Weights of a small masked image model.
Model: 3.35M parameters, 32-pixel images, norm batchnorm, depths [9, 9, 9, 9].
Training: muon at rate 0.024, 5000 steps, batches of 128.
Data: trained on telescope images of galaxies (Galaxy Zoo DECaLS), 14.5 epochs.
Rows from block 30 of a small masked image model, named by matrix and row number. Each number is 50 + 10 x the weight over its row's rms, rounded and kept within 0 to 99. All counts start at 0.
Before each channel's rows are labels from the 100 images, of 14976, where the channel reaches its highest value: "top examples" is what is common among them; "peak at" is the part of the image that holds the peak. Only what is clearly more common there than usual is listed. The data: telescope images of galaxies (Galaxy Zoo DECaLS).
# conv1: bottleneck pointwise conv (model.blocks.33.conv1.weight, 128x352x1x1), inputs 142-212

top examples: edge-on disk: yes
peak at: centre
conv1.35:29 42 50 38 49 56 53 64 49 47 63 45 57 68 48 45 48 52 53 54 57 53 53 50 58 44 63 53 44 49 39 67 54 48 71 74 66 62 53 29 49 45 46 46 75 46 49 57 47 45 36 47 45 49 51 40 59 50 54 63 50 58 57 41 53 47 63 41 46 53 46

top examples: edge-on disk: yes
peak at: centre
conv1.50:54 59 51 57 48 62 49 49 58 39 48 49 56 53 48 45 49 57 44 55 50 61 32 57 50 48 53 50 44 47 30 38 53 52 46 53 63 48 52 61 56 48 51 55 41 63 30 38 54 43 52 48 64 52 71 37 40 37 53 47 49 54 38 58 54 53 32 43 45 50 44

top examples: roundness: cigar-shaped
peak at: middle right
conv1.107:40 54 53 76 52 30 63 65 41 45 61 46 35 48 60 45 52 39 41 48 36 44 40 52 28 55 48 44 54 53 32 56 60 50 52 59 54 42 42 27 43 41 70 64 46 42 69 56 40 45 36 50 55 44 59 48 65 50 56 33 37 49 44 43 51 49 48 51 55 55 49

top examples: shape: featured or disk
peak at: middle left; top centre
conv1.94:47 46 60 57 50 64 51 58 66 37 52 57 47 55 44 53 47 55 46 56 50 52 51 63 44 68 53 31 53 44 51 64 44 42 64 63 45 41 59 47 59 43 58 70 56 26 51 55 47 54 52 65 48 61 46 54 52 57 54 54 53 56 53 49 47 53 46 53 45 42 61

top examples: edge-on disk: yes; roundness: cigar-shaped
peak at: centre
conv1.109:40 52 56 40 49 46 50 45 34 56 53 64 68 37 36 49 60 37 55 33 53 41 57 57 53 46 38 40 50 62 45 64 48 47 57 38 55 37 39 47 59 52 45 45 47 42 51 49 48 61 39 57 44 52 58 42 58 56 33 44 55 56 49 41 56 49 58 56 44 57 42

top examples: shape: featured or disk
peak at: centre
conv1.111:49 53 53 62 50 58 37 38 54 46 48 55 47 45 52 68 47 52 56 59 57 50 44 47 72 33 49 50 59 45 46 56 59 41 59 67 53 43 64 36 48 41 56 41 33 60 50 50 56 61 56 53 63 69 45 76 62 62 52 38 40 56 50 46 50 42 45 43 36 56 49

top examples: shape: featured or disk
peak at: middle right
conv1.91:78 51 75 44 57 49 36 39 47 44 47 11 41 64 39 45 57 54 47 64 45 42 52 41 31 44 38 51 53 47 73 70 63 54 62 44 52 64 37 54 49 43 59 45 50 47 48 58 61 43 74 63 50 50 47 54 62 56 55 47 56 58 41 51 43 50 52 48 56 54 53

top examples: shape: featured or disk; edge-on disk: no; spiral arms: yes
peak at: centre
conv1.86:37 49 40 47 46 56 49 48 45 57 43 34 50 57 61 39 64 60 45 46 51 61 58 52 64 39 39 43 50 66 36 41 44 48 34 53 54 26 64 38 61 63 50 46 56 50 50 70 50 41 52 55 53 47 43 45 58 38 36 47 56 52 39 40 69 50 55 51 51 36 54

top examples: shape: featured or disk; edge-on disk: no; spiral arms: yes
peak at: centre
conv1.19:54 54 52 48 47 62 46 54 51 44 47 64 47 44 54 54 59 40 35 54 40 47 54 55 33 52 40 55 60 56 40 53 50 59 49 50 46 47 54 48 56 53 53 54 68 56 63 55 51 47 68 43 47 42 48 52 58 32 35 50 34 45 52 62 51 43 55 39 57 54 51

top examples: edge-on disk: yes
peak at: centre
conv1.49:68 61 47 60 36 43 50 58 51 47 47 39 48 58 41 50 45 67 55 27 52 57 55 30 33 58 61 63 43 42 41 38 53 52 59 63 38 42 39 39 53 38 30 61 48 62 40 50 41 61 56 53 39 78 61 36 47 53 52 61 57 53 47 68 37 41 52 53 68 63 64

top examples: shape: featured or disk; edge-on disk: no; spiral arms: yes
peak at: centre
conv1.84:45 45 45 56 35 58 28 61 56 42 47 47 55 50 42 35 50 47 52 38 61 44 43 66 47 37 42 48 47 45 50 81 43 61 47 40 53 36 58 60 49 50 44 63 67 55 51 61 45 62 45 52 54 60 34 60 38 45 44 44 40 58 52 48 44 59 61 29 49 40 39

top examples: edge-on disk: yes
peak at: centre
conv1.108:54 50 47 54 65 57 44 46 43 65 43 48 68 45 65 50 61 54 50 54 49 48 61 57 37 44 41 47 42 40 38 53 53 46 37 56 68 42 45 73 69 52 47 59 49 80 45 35 57 46 55 57 41 43 53 39 44 75 49 31 47 41 27 53 42 37 36 54 58 41 53

top examples: roundness: cigar-shaped; edge-on disk: yes
peak at: centre
conv1.16:58 57 50 57 46 62 44 40 46 26 49 42 53 46 52 59 33 47 53 47 47 51 51 43 62 34 36 51 43 49 44 52 34 47 65 46 54 70 41 52 49 45 72 53 42 38 45 60 58 29 52 62 46 53 69 64 41 46 40 58 63 62 55 52 57 55 33 55 54 47 44

top examples: shape: featured or disk
peak at: centre
conv1.124:56 39 45 47 47 73 47 54 36 47 48 55 42 50 59 43 64 67 46 43 44 52 57 55 48 52 46 61 61 62 33 38 52 63 42 49 54 58 50 57 26 33 34 50 51 51 55 57 36 55 42 45 64 46 52 49 52 48 51 41 49 56 53 35 49 49 60 34 65 58 59

top examples: edge-on disk: yes; roundness: cigar-shaped
peak at: centre
conv1.100:49 65 57 40 25 65 54 59 43 27 54 47 41 53 51 44 42 43 41 53 46 55 42 51 35 36 41 44 53 44 42 41 65 66 50 53 56 72 60 40 51 40 47 66 51 44 42 42 46 55 53 53 51 58 49 53 55 54 57 62 41 56 42 57 50 55 47 52 47 50 67

top examples: edge-on disk: yes
peak at: centre
conv1.103:41 38 53 52 31 48 52 63 43 44 72 54 37 64 64 58 58 51 48 20 57 57 28 38 55 51 72 52 46 45 22 54 46 52 54 59 46 59 52 32 43 47 53 69 45 52 48 45 41 58 63 56 56 50 38 38 49 35 69 31 57 56 54 42 47 62 55 49 48 35 61

top examples: edge-on disk: yes; roundness: cigar-shaped
peak at: centre
conv1.78:54 50 52 67 37 47 54 60 51 48 61 17 49 46 31 56 72 55 55 53 40 42 48 52 53 51 37 39 50 50 55 45 44 50 59 65 55 50 50 15 50 48 39 41 49 69 53 49 53 50 51 66 50 52 34 50 50 58 47 57 47 47 52 53 54 51 47 53 38 41 67

top examples: edge-on disk: yes
peak at: centre
conv1.96:62 54 37 45 57 55 47 59 42 47 59 44 58 52 42 48 53 68 52 35 52 49 57 47 33 60 50 61 41 42 42 37 52 49 41 44 45 55 50 31 63 48 50 49 60 56 56 49 54 35 50 62 48 49 43 43 46 45 67 38 43 40 60 44 50 39 45 46 30 55 58

top examples: shape: featured or disk; spiral arms: yes; bulge size: small
peak at: centre; top left
conv1.28:53 43 55 45 52 48 47 37 56 62 38 48 40 46 47 61 62 54 49 64 58 40 52 45 49 52 45 59 35 56 57 47 31 59 52 50 54 54 59 55 74 66 47 49 49 60 46 70 51 27 43 34 47 66 47 57 45 50 46 37 58 57 50 64 62 60 40 46 33 61 51

top examples: shape: featured or disk; edge-on disk: yes
peak at: centre
conv1.118:61 44 33 49 33 52 35 49 47 27 49 56 46 46 59 41 66 51 52 29 50 54 28 53 41 64 60 51 53 37 40 52 56 31 27 67 55 64 56 63 49 47 62 60 57 67 50 43 60 43 67 43 46 58 47 56 60 53 58 42 38 54 42 52 44 52 43 33 53 54 66

top examples: edge-on disk: yes; roundness: cigar-shaped
peak at: centre
conv1.45:65 51 58 47 48 62 54 46 39 49 32 51 45 49 38 51 26 49 31 49 59 59 64 60 63 50 45 42 37 49 55 44 55 61 67 61 53 43 53 53 61 54 50 48 39 43 57 42 50 57 39 40 44 53 61 54 42 48 40 44 61 38 56 37 42 52 47 58 58 57 24

top examples: edge-on disk: yes; roundness: cigar-shaped
peak at: centre
conv1.6:43 58 49 37 42 47 49 41 41 60 47 38 49 61 53 58 50 50 47 51 53 47 43 43 60 29 42 59 53 44 40 30 56 43 38 54 51 47 53 55 40 58 51 54 52 58 47 50 42 60 55 56 47 43 48 55 32 55 47 70 51 54 61 40 50 52 33 60 48 62 47

top examples: shape: featured or disk; edge-on disk: no; spiral arms: yes
peak at: centre
conv1.48:56 52 48 47 46 36 38 39 58 62 50 53 43 48 36 54 40 61 56 27 64 46 34 52 51 53 49 52 50 36 45 65 57 47 44 55 28 47 57 49 73 37 45 52 63 36 52 47 49 43 51 43 42 45 55 49 45 46 50 44 61 54 46 34 55 44 52 49 49 50 56

top examples: roundness: cigar-shaped
peak at: centre
conv1.4:43 41 60 47 48 57 39 62 49 50 56 56 43 56 43 68 56 41 47 41 57 24 49 47 47 54 63 40 58 44 49 34 57 49 35 51 55 56 38 50 37 56 42 45 43 69 42 59 55 49 48 52 60 40 39 79 47 36 49 45 47 25 58 56 59 53 39 36 60 55 55

top examples: edge-on disk: yes
peak at: centre
conv1.59:44 54 59 32 48 44 49 54 46 75 34 70 47 54 52 69 50 47 55 60 47 37 49 51 40 46 69 40 37 47 58 60 43 39 59 56 52 60 50 41 47 59 30 33 32 32 44 54 51 44 48 58 41 49 52 55 47 54 59 56 55 51 54 65 68 52 41 57 45 35 52

top examples: shape: featured or disk
peak at: middle right
conv1.93:50 50 52 58 59 59 51 31 43 56 61 61 49 50 44 51 60 45 53 51 48 48 54 53 54 59 55 52 56 53 43 60 42 38 52 41 61 51 53 71 35 40 44 54 48 41 49 46 52 71 43 52 52 38 52 37 50 35 49 52 48 61 39 56 41 55 54 33 36 49 47

top examples: edge-on disk: yes
peak at: centre
conv1.2:42 54 56 45 60 62 39 52 42 48 36 50 42 42 43 44 60 52 58 44 39 55 57 52 57 47 34 49 54 49 62 62 39 44 64 44 51 54 43 55 38 64 41 53 38 13 68 51 54 51 52 62 41 47 49 47 43 53 56 64 56 65 51 54 58 45 53 41 52 41 53

top examples: edge-on disk: yes
peak at: centre
conv1.89:50 53 51 45 54 44 33 53 42 27 43 41 48 46 45 48 43 54 40 33 42 46 53 52 46 60 50 57 48 67 54 70 42 67 52 48 73 47 20 41 52 57 44 61 45 45 60 58 45 51 61 52 49 45 40 66 52 35 74 52 56 58 42 32 48 44 39 37 57 57 42

top examples: shape: featured or disk
peak at: centre
conv1.77:56 34 53 52 45 57 58 47 39 30 43 46 63 40 45 47 46 53 59 40 49 43 43 43 54 46 39 62 53 55 52 62 48 54 64 47 57 62 50 59 35 43 62 57 40 48 48 55 48 65 48 65 49 58 53 50 50 44 49 51 49 53 48 37 49 51 41 41 43 50 46

top examples: edge-on disk: yes; roundness: cigar-shaped
peak at: centre
conv1.41:53 54 45 47 52 51 58 50 56 49 41 66 49 55 49 55 56 54 55 55 60 46 48 47 22 60 54 41 52 55 34 44 61 38 48 55 40 55 53 61 50 40 41 50 51 54 39 48 46 38 37 47 51 53 49 53 52 39 51 60 46 64 35 51 56 38 44 54 52 46 58

top examples: roundness: cigar-shaped; edge-on disk: yes
peak at: centre
conv1.127:67 60 50 53 58 41 56 62 43 41 47 53 44 48 51 58 36 45 64 52 55 48 38 55 44 64 45 52 42 45 25 60 55 49 47 47 40 53 49 49 31 51 55 46 47 52 46 56 41 50 46 41 64 30 37 51 35 44 47 62 61 54 44 50 34 52 48 57 50 58 51

top examples: edge-on disk: yes; roundness: cigar-shaped
peak at: centre
conv1.15:42 50 45 49 46 56 51 54 45 58 52 40 59 58 66 43 46 50 60 57 66 46 53 45 56 43 63 49 67 52 34 69 48 62 49 42 42 47 33 57 44 35 39 32 43 69 63 56 50 63 61 46 45 49 53 53 32 40 42 45 35 51 50 58 53 57 49 42 46 73 48

top examples: edge-on disk: yes; roundness: cigar-shaped
peak at: centre
conv1.43:55 34 66 52 52 54 55 61 51 43 59 33 46 50 45 55 47 44 57 72 61 68 43 43 31 45 47 54 35 36 50 69 59 46 63 72 54 68 60 52 39 56 49 58 58 53 58 45 63 52 46 57 55 51 32 61 41 50 51 43 63 60 42 29 62 47 33 71 60 40 53

top examples: roundness: cigar-shaped
peak at: middle right
conv1.31:41 60 44 74 38 62 45 58 54 52 58 45 63 53 52 65 55 57 47 43 73 47 42 45 51 62 48 59 44 48 50 60 42 47 51 43 53 62 63 51 36 51 46 48 42 44 67 56 46 48 31 75 56 49 45 68 55 54 63 35 48 54 45 68 35 62 37 61 47 62 57

top examples: shape: featured or disk; edge-on disk: no; spiral arms: yes
peak at: centre
conv1.95:53 43 64 53 40 55 70 42 38 40 45 42 63 45 43 55 47 54 37 65 58 54 49 49 42 30 51 54 45 43 45 42 49 63 63 42 49 41 58 30 50 38 49 60 48 63 36 54 54 42 72 37 54 49 56 42 35 55 54 47 46 48 62 50 50 48 54 44 58 50 48

top examples: edge-on disk: yes; roundness: cigar-shaped
peak at: centre
conv1.34:40 61 61 37 35 73 45 49 47 54 56 50 50 51 49 42 44 47 57 56 36 58 55 50 47 42 62 43 50 53 49 58 63 36 71 47 40 38 44 58 32 60 37 45 46 59 64 39 43 47 38 41 61 69 51 50 53 46 58 49 49 56 58 52 53 42 51 35 52 56 46

top examples: edge-on disk: yes
peak at: centre
conv1.126:47 39 41 53 42 39 59 47 54 32 62 56 54 47 38 66 54 29 45 39 63 48 54 52 52 41 54 48 56 36 35 33 72 46 26 67 36 32 49 55 49 48 50 36 39 50 48 43 40 56 61 43 57 52 53 61 46 63 35 48 48 49 40 61 47 39 51 52 45 58 51

top examples: roundness: cigar-shaped
peak at: centre
conv1.46:51 50 52 59 52 54 44 51 50 67 50 25 48 45 45 72 46 34 63 54 61 46 51 54 46 42 58 37 56 45 49 65 70 54 33 50 56 48 46 54 47 53 54 45 56 71 45 55 28 70 34 35 49 42 42 62 58 36 45 46 46 44 47 59 52 62 45 44 55 56 58

top examples: shape: featured or disk
peak at: centre
conv1.115:47 49 58 47 53 49 39 45 40 54 48 59 57 56 55 55 32 47 51 64 66 55 58 45 25 23 55 47 60 38 32 39 55 44 57 69 58 37 48 29 46 56 38 63 62 57 43 42 48 62 36 33 69 50 51 68 48 41 44 41 54 43 54 59 47 57 50 52 46 57 56

top examples: shape: featured or disk; edge-on disk: yes; roundness: cigar-shaped
peak at: centre
conv1.33:45 64 52 45 53 34 59 58 54 48 58 32 44 48 45 63 59 52 50 52 31 40 24 55 67 61 41 47 51 62 34 75 45 44 66 51 53 61 39 54 47 55 52 44 53 57 50 35 53 39 43 51 49 45 51 50 43 43 68 82 51 61 47 50 66 50 32 62 44 38 56

top examples: edge-on disk: no; bar: no
peak at: centre
conv1.13:61 45 32 38 32 68 45 53 49 59 50 53 36 43 46 59 46 36 50 33 52 46 59 49 53 53 55 48 81 53 52 41 70 61 32 50 37 60 51 56 48 41 49 51 37 50 58 57 50 59 63 37 49 57 41 40 47 62 51 38 27 40 45 49 44 47 35 61 48 42 48

top examples: shape: featured or disk; spiral arms: yes; bulge size: small
peak at: centre
conv1.51:53 51 39 60 67 47 53 39 47 57 48 41 46 61 72 54 42 52 41 44 60 53 49 39 49 47 50 46 70 51 36 45 45 51 58 49 34 65 52 40 67 59 44 18 65 41 38 53 47 66 41 48 45 50 47 56 55 48 44 38 48 53 55 45 51 58 65 56 36 33 80

top examples: edge-on disk: yes
peak at: centre
conv1.21:56 42 57 57 53 57 50 53 49 53 56 47 46 55 28 56 50 42 44 47 51 43 53 53 49 37 50 57 41 57 43 56 60 46 58 52 47 59 43 74 48 57 56 47 54 57 47 49 58 49 68 70 43 57 46 63 52 43 45 46 60 34 53 43 52 55 46 41 55 52 37

top examples: shape: featured or disk; edge-on disk: no; spiral arms: yes
peak at: centre
conv1.20:42 45 40 36 64 28 51 42 55 58 45 45 55 56 36 55 48 45 61 63 51 48 48 56 44 55 38 59 69 38 70 43 46 49 61 45 36 53 44 53 49 52 47 63 76 47 47 45 60 52 53 64 43 45 51 49 45 32 56 44 47 44 61 43 43 53 57 52 48 46 43

top examples: edge-on disk: no; shape: featured or disk; spiral arms: yes
peak at: centre
conv1.90:56 57 41 45 31 38 43 42 57 61 56 50 49 51 43 44 39 39 51 47 52 39 54 45 43 36 36 42 68 50 40 49 63 51 49 57 48 45 45 45 28 52 55 37 55 53 47 58 39 63 52 30 48 48 57 59 39 66 51 37 60 32 59 42 69 50 46 61 47 58 77

top examples: edge-on disk: yes
peak at: centre
conv1.110:48 49 50 48 35 36 68 57 40 41 52 42 46 70 55 56 55 54 54 44 65 50 51 50 29 48 30 49 59 43 26 61 64 42 64 57 50 45 38 44 50 35 62 51 36 44 47 46 54 57 50 53 53 57 45 38 44 44 51 68 37 59 46 53 50 59 46 56 54 48 46

top examples: edge-on disk: yes
peak at: centre
conv1.92:39 43 50 43 52 51 65 46 54 48 39 50 51 29 44 65 60 56 37 45 44 39 55 59 41 54 46 62 50 59 62 75 57 42 56 62 41 44 42 47 65 60 66 58 35 55 53 40 47 35 57 59 47 36 43 50 55 46 49 67 56 47 54 53 51 47 43 46 51 56 43