{
  "arch": "densenet",
  "model": "masked image model",
  "dataset": "telescope images of galaxies (Galaxy Zoo DECaLS)",
  "train_examples": 44167,
  "image_size": 32,
  "crop_scale_min": 0.7,
  "horizontal_flip": true,
  "method": "simmim",
  "mask_ratio": 0.6,
  "loss": "l1",
  "norm": "batchnorm",
  "activation": "silu",
  "depths": [9, 9, 9, 9],
  "kernel_size": 3,
  "stem": "deep",
  "growth_rate": 32,
  "init": "xavier_uniform",
  "optimizer": "muon",
  "muon_scale": "original",
  "lr": 0.024,
  "momentum": 0.9,
  "nesterov": true,
  "orthogonalizer": "newton_schulz_5",
  "adamw_lr_other_params": 0.001,
  "gradient_centralization": true,
  "steps": 5000,
  "batch_size": 128,
  "epochs": 14.5,
  "lr_schedule": "step",
  "warmup_steps": 500,
  "weight_decay": 0.01,
  "adamw_weight_decay_other_params": 0.01
}
Rows from block 27 of a small masked image model, named by matrix and row number. Each number is 128 + 24 x the weight over its row's rms, rounded and kept within 0 to 255. All counts start at 0. Numbers have three digits each. After the name is the row's rms in percent of the matrix's.
After each channel's rows are labels from the 100 images, of 14976, where the channel reaches its highest value: "peak at" is the part of the image that holds the peak. Only what is clearly more common there than usual is listed. The data: telescope images of galaxies (Galaxy Zoo DECaLS).
# conv1: bottleneck pointwise conv (model.blocks.30.conv1.weight, 128x256x1x1), inputs 128-255

conv1.24 098:139052145128106180135131122106148141110105124138100170173129107094164104101151138105100108101137143129157132104127102133117152103105167160144127080153124135122143152131097124149111133121131127145142123149128134140153145138117091093111143133101111095176123101099104139095133089157072134146091128138147091125110117118140101136138081136160144133109124130142126114082140140173119113164114
peak at: centre

conv1.117 094:112114106173119118120109167132130119093086119104094107129121161159131121156144121148144123128108163110131108121116131149104140146141135063159133083129119163096109161104119100143089122138144109130062099120140130146136136124137131097166144116127114121149173128096142169133135120121139143137103088109125087119142134167178134134096142145123103137130150125132138118081113121147164109154123
peak at: bottom right

conv1.97 097:112145191156106160139097115124132106166106105135126143082127167138133103150135081119114169135132140128122114140096117136096091156154124107163123059156174133111094117163066135121157150101089133152116116127102159118151151130123174143130147091109148117128134151109140139113089139139121170138153140099131146105151128128115122145112118131173125131177146122099125136125127145136112061116140
peak at: middle left

conv1.33 098:144107119124131151135082131125125148147146138123099157130160120164121119116130116126094162128109095088132146179122120121133102175129100107164126096092155177109114145147139161107127142132111133110109117130149172136134113128074108116088118123150103117145131146098135118122122101149114156101084141141120143127158112123128133153167095081124109117151127165167113096116121130138188123104099
peak at: centre

conv1.100 101:167160149150135120150132135124124112120098176129145108138127116067097114149151129143157180138124132148147144152138153133096116141158182159163136105086118161121094130099185116114110101116108129123157119099118127144097102120119087145121114113147137145139098159098134082108121083098123127135080201121148109101136136112129118129151102151122130139135094126130109126145153122128112088173124
peak at: bottom centre

conv1.46 095:141153165187164121100093119143171125125113124142129155109084122125102109122156137147167172138114152123125116149103092117087144125112121117087089102133121138126118118128136202156163143129134114183122130129116113135116122112090086132081162130142122130110117112160123143136101163157120147135167141143099119128089126131150114132152161130139106105114133114124170119122104113128106113122091
peak at: centre

conv1.99 100:152158127066133098146149130090111127078119094098133141149133131070113135160108112126141111154096140150134106099119144105141153104170149210126137156086150102148148091109123159142123140158108150099145126092131129151098141152148151116096129142158147125107109106121108095160111096123124105106080092119132156128096114111127147126125149144129100107100062137108124136122151117102129108150138
peak at: centre

conv1.85 099:133084132150126118120122114125086090134128135108081100142147099155107139114119135178148163138124140084117121144133148151090121122114146096150149067112130153116146158126163134125122124117133112124127095090154131164126112121120109145177149138129121141156145172113145132097150105144107122119148114165117105157120185158117098121134150128168118143162137072122073105137117137127128121069112
peak at: bottom right; bottom left

conv1.57 103:138087122146095138082155140159101160137120090138159087107124144122168192081122114105128176106123128122133144132088138100146139144117170131084122120105128143092095161135129153147131142098139142154140097093103153144145133181093115170141159150151133107107131137125112123122125109068188104159099108183157177134137086122113140119113089105167131133128086116132106122123137098097114126119115
peak at: centre

conv1.0 096:161161141143169134110147145145119089079098094093136084110129136113109142113175129143144111119135179147138113145122130115084100123136136182152161151126096115086165103173128116127114136116090148131131121128126106122113148098144116112095124160150136157141106122113153092166125140112126150114124108171130167183152146130124124132123111123119110093117103193078114149122164141170134121123107
peak at: centre

conv1.65 100:075115139118139125151125134108095135118130145114118168105101140135134134103146127103109119134118141086161130118100088136111188193119068216143133156138128098079113155166182141141104121090121151115069129153178120104093133136103163085131133118118109120121148161127150147107163115147125129124124127112119105091129160118121141119129143136143123137144129137136169101118111126108145162135151
peak at: bottom left

conv1.44 100:128130088203141124148135132134149153097127117138140088097147137150139084113108128110127165096121125120142157138156119114140094046122138115134116142106173153137114144141139134139120141129097114086113142120173216119103138137157117139168156158121167120118084103082106145121135107121074104107110156125096131146128145129141144135106128157151118127147120129136117135154130124137135102097114
peak at: top centre

conv1.82 095:100110114121119141104134103126117108156117139114128100129161147136082177099060166103167084128139084145145174090096144126123079164140145094140143092113118115139129141140148091116135168178154096103142123148135137142091140083099088161092123134131139135151150124171132115134123106103108115140104112128086087118129156073118148100116098145130098135092104124121126146110121104090112193116114
peak at: top right

conv1.78 098:118116136121120120142124127137106123110104110155101145123117103116152093145124125126126138137134120131134136099194106118112094198113134116115111125122145160121127087100119110114112140127142095117130137090109134136109116167135184099112134144114138152146098107130141130130168157153102190135134146126151106067128113113101103114158120128132136102173113133095103106112122128172109138145139
peak at: top left

conv1.7 097:122070111143135120146107113119153121093099129099148159155127120167165163104172116127063126119157190139141095103128111164140145152127146151098131140101132115111071152134128147152104114096125127162133140142154127158086118088065112129124143119148119104170172130156122165159118169121169122095135140105116113086122150143098135109137086128125103140167153107140148095111141153154166149118142
peak at: centre

conv1.3 098:146066129139168120142127139144120164130093136149152158117114150113106127131100091145087157099145156151124113119110126159158122181156158140114120126144123076112106138133140153155106088140124147113128175140135115160103157085111139141092107123160128124109167141137180140115149163126149134108095130122128095124104148169166117167147091152093106164124112132143137103095071119099108117149139
peak at: centre

conv1.68 096:168069113116122100143139108117143132122128151124152196125144099131132105132112118126112189107125125079141137092101112133132140134138147108100120123169125100120116151153169150118074115143105128126063132117156137107088159136125178151111089132149090128156151104142115154117130125156110205084158194146129146137132130088095135153110138135174146149163149138156148155144114134120126095108132
peak at: bottom left

conv1.70 099:131144140131107131115109129149127122155094125102130140100149137123130144122199120135122141149127161107137138162124142116099110103117125168113163137101135128144187140129152135111116115149150112119117111120140092105110122096108125141102111101157127132128110167124064143096143121165121123142096115125145146080104134137113105140118166124085137110141122092119106115130138087132172130160134
peak at: centre

conv1.52 101:120138134102121074133144146147101153079138126116122157132116106122114154127178120106135131118148105133145089126126132162117095114130132120108138104131126135129132094116135153110098105083109128118168121080109159157170107137154127136094097136145135154186115133126159142141114191151135130171120125148108142105096140129119129117139137100134131147125103147099136157136143125124137110154165
peak at: centre

conv1.13 102:112154109151139137123129128147134121124088124141155085125104096132095067139148122104070136139129113102165126113099152107102128112121162146114188166138112089143159073128116173147121139148118137117087119142123131088106124146072126122111155144124112126108058131129122162113129148120161123174108106114117106136086053120153160126108132122138110136124144145149156145128122147100101135151182
peak at: centre

conv1.127 092:124142131123122107149119145136129137151132194113129159136092147100121150102140154117104078155131150104139103133121177123130121154121146126116132147081135138089127144150159126106119178126101159127131127122126089160157120159149119155115142107106134108157146161086123075149133104157119153128117070123117200094143122128127129137079106148102151102109116127090158124145146070103114150112110
peak at: middle right

conv1.115 095:148121140130145098150119096134162129133146102139178124150118147119150106114118149092111131156170159118096112149134122152093104150158159063107152131072122087135158179159112158113172136115122124155186126125127139140150148091117150152131167131140103117138137143108133133114094151116138164131191096112093126111147106110147082145161126127061143136145126157084071127109096127136115121106142
peak at: centre

conv1.41 104:146117116157131134131116151140118146128142110118169110103135106144119169142105147099111137148143165133120132130140111138135131149123106071127116124160120142116060111164145110107175131151114115121137085135130115114097108162141088117128153154146088117188147150124098147107124143135105120094111084125099091167154120121122057116131174160142130124148143068091117095176129101105158125142155
peak at: centre

conv1.116 098:144115120133166149097128146174108125122116117145144135128107087132108127101159110114118125139114111126109170138126098124151097111159132142143180132139137076142191078137120116134140117142120087116112157123159085130103126137155135162126128114138145155129090168113105095120113105127118129129120130126134091103109111137131129136116096092080131116134119121098127168120135172104206157127156
peak at: centre

conv1.112 105:136111129147128132185158096118164166137142108130139153121118128105126125199079133112122115110108099105103137138096120134121145155138139165100130146128110128118135122192100074137095132136132098123169118096125108103156162142134114171127097127124160116130144148142156143104121128112134140125140080135126139101108164089115106156117152139164140147138155098098144168102159116122076117155101
peak at: top left

conv1.81 107:131072145138150125125122109088116105112117120123147097125215156148144118132106142185141058122137129111150126106154117155110153162130086094165165121146113107115093148159113141102114159129135120129196143152121159128192164161088132120159106121111144132116139147130122116113171105116120132078141115102146082131107160093131172158135136115135142114149154091106086112107094149114148148133104
peak at: middle left

conv1.59 093:110090141176147114149110122146120083126100112139137138149132122074171133174109122114131141117124101159138104127091134173142182165118122164129111129129079134176144109174123136142158138137077116142076176102135129148130162102144137120095105144147127103190154114147127128107124080146133091109073169124123139148176123089117149136113147101101132147141131150147110122128109144095088135112135
peak at: centre

conv1.64 113:123158138132153153122104110108135147127184131104060146141122136190127118100096114136123087162137108118117131109144132113112131141117137179136152169146135122108118110135180137089069126078127089119134119106112124144123166148149152103065108135132093129099123134092163156114104137149141104155165121171128150140114143125128099108147144103144137116141114084132152099141162112118112125110170
peak at: centre

conv1.25 110:099073134108165143129093112135150119117143116125116096124135104083127099092146099153110121136138163135113151128132121154106144152132097198146153094141120141113128154134101133153145138118129121139061089160108132111134125104141144148160118102129109082120153173107121112107120134116098142110164125180131123137129098161138108117163156118099089151171082153142137131092135123108100124083109
peak at: bottom left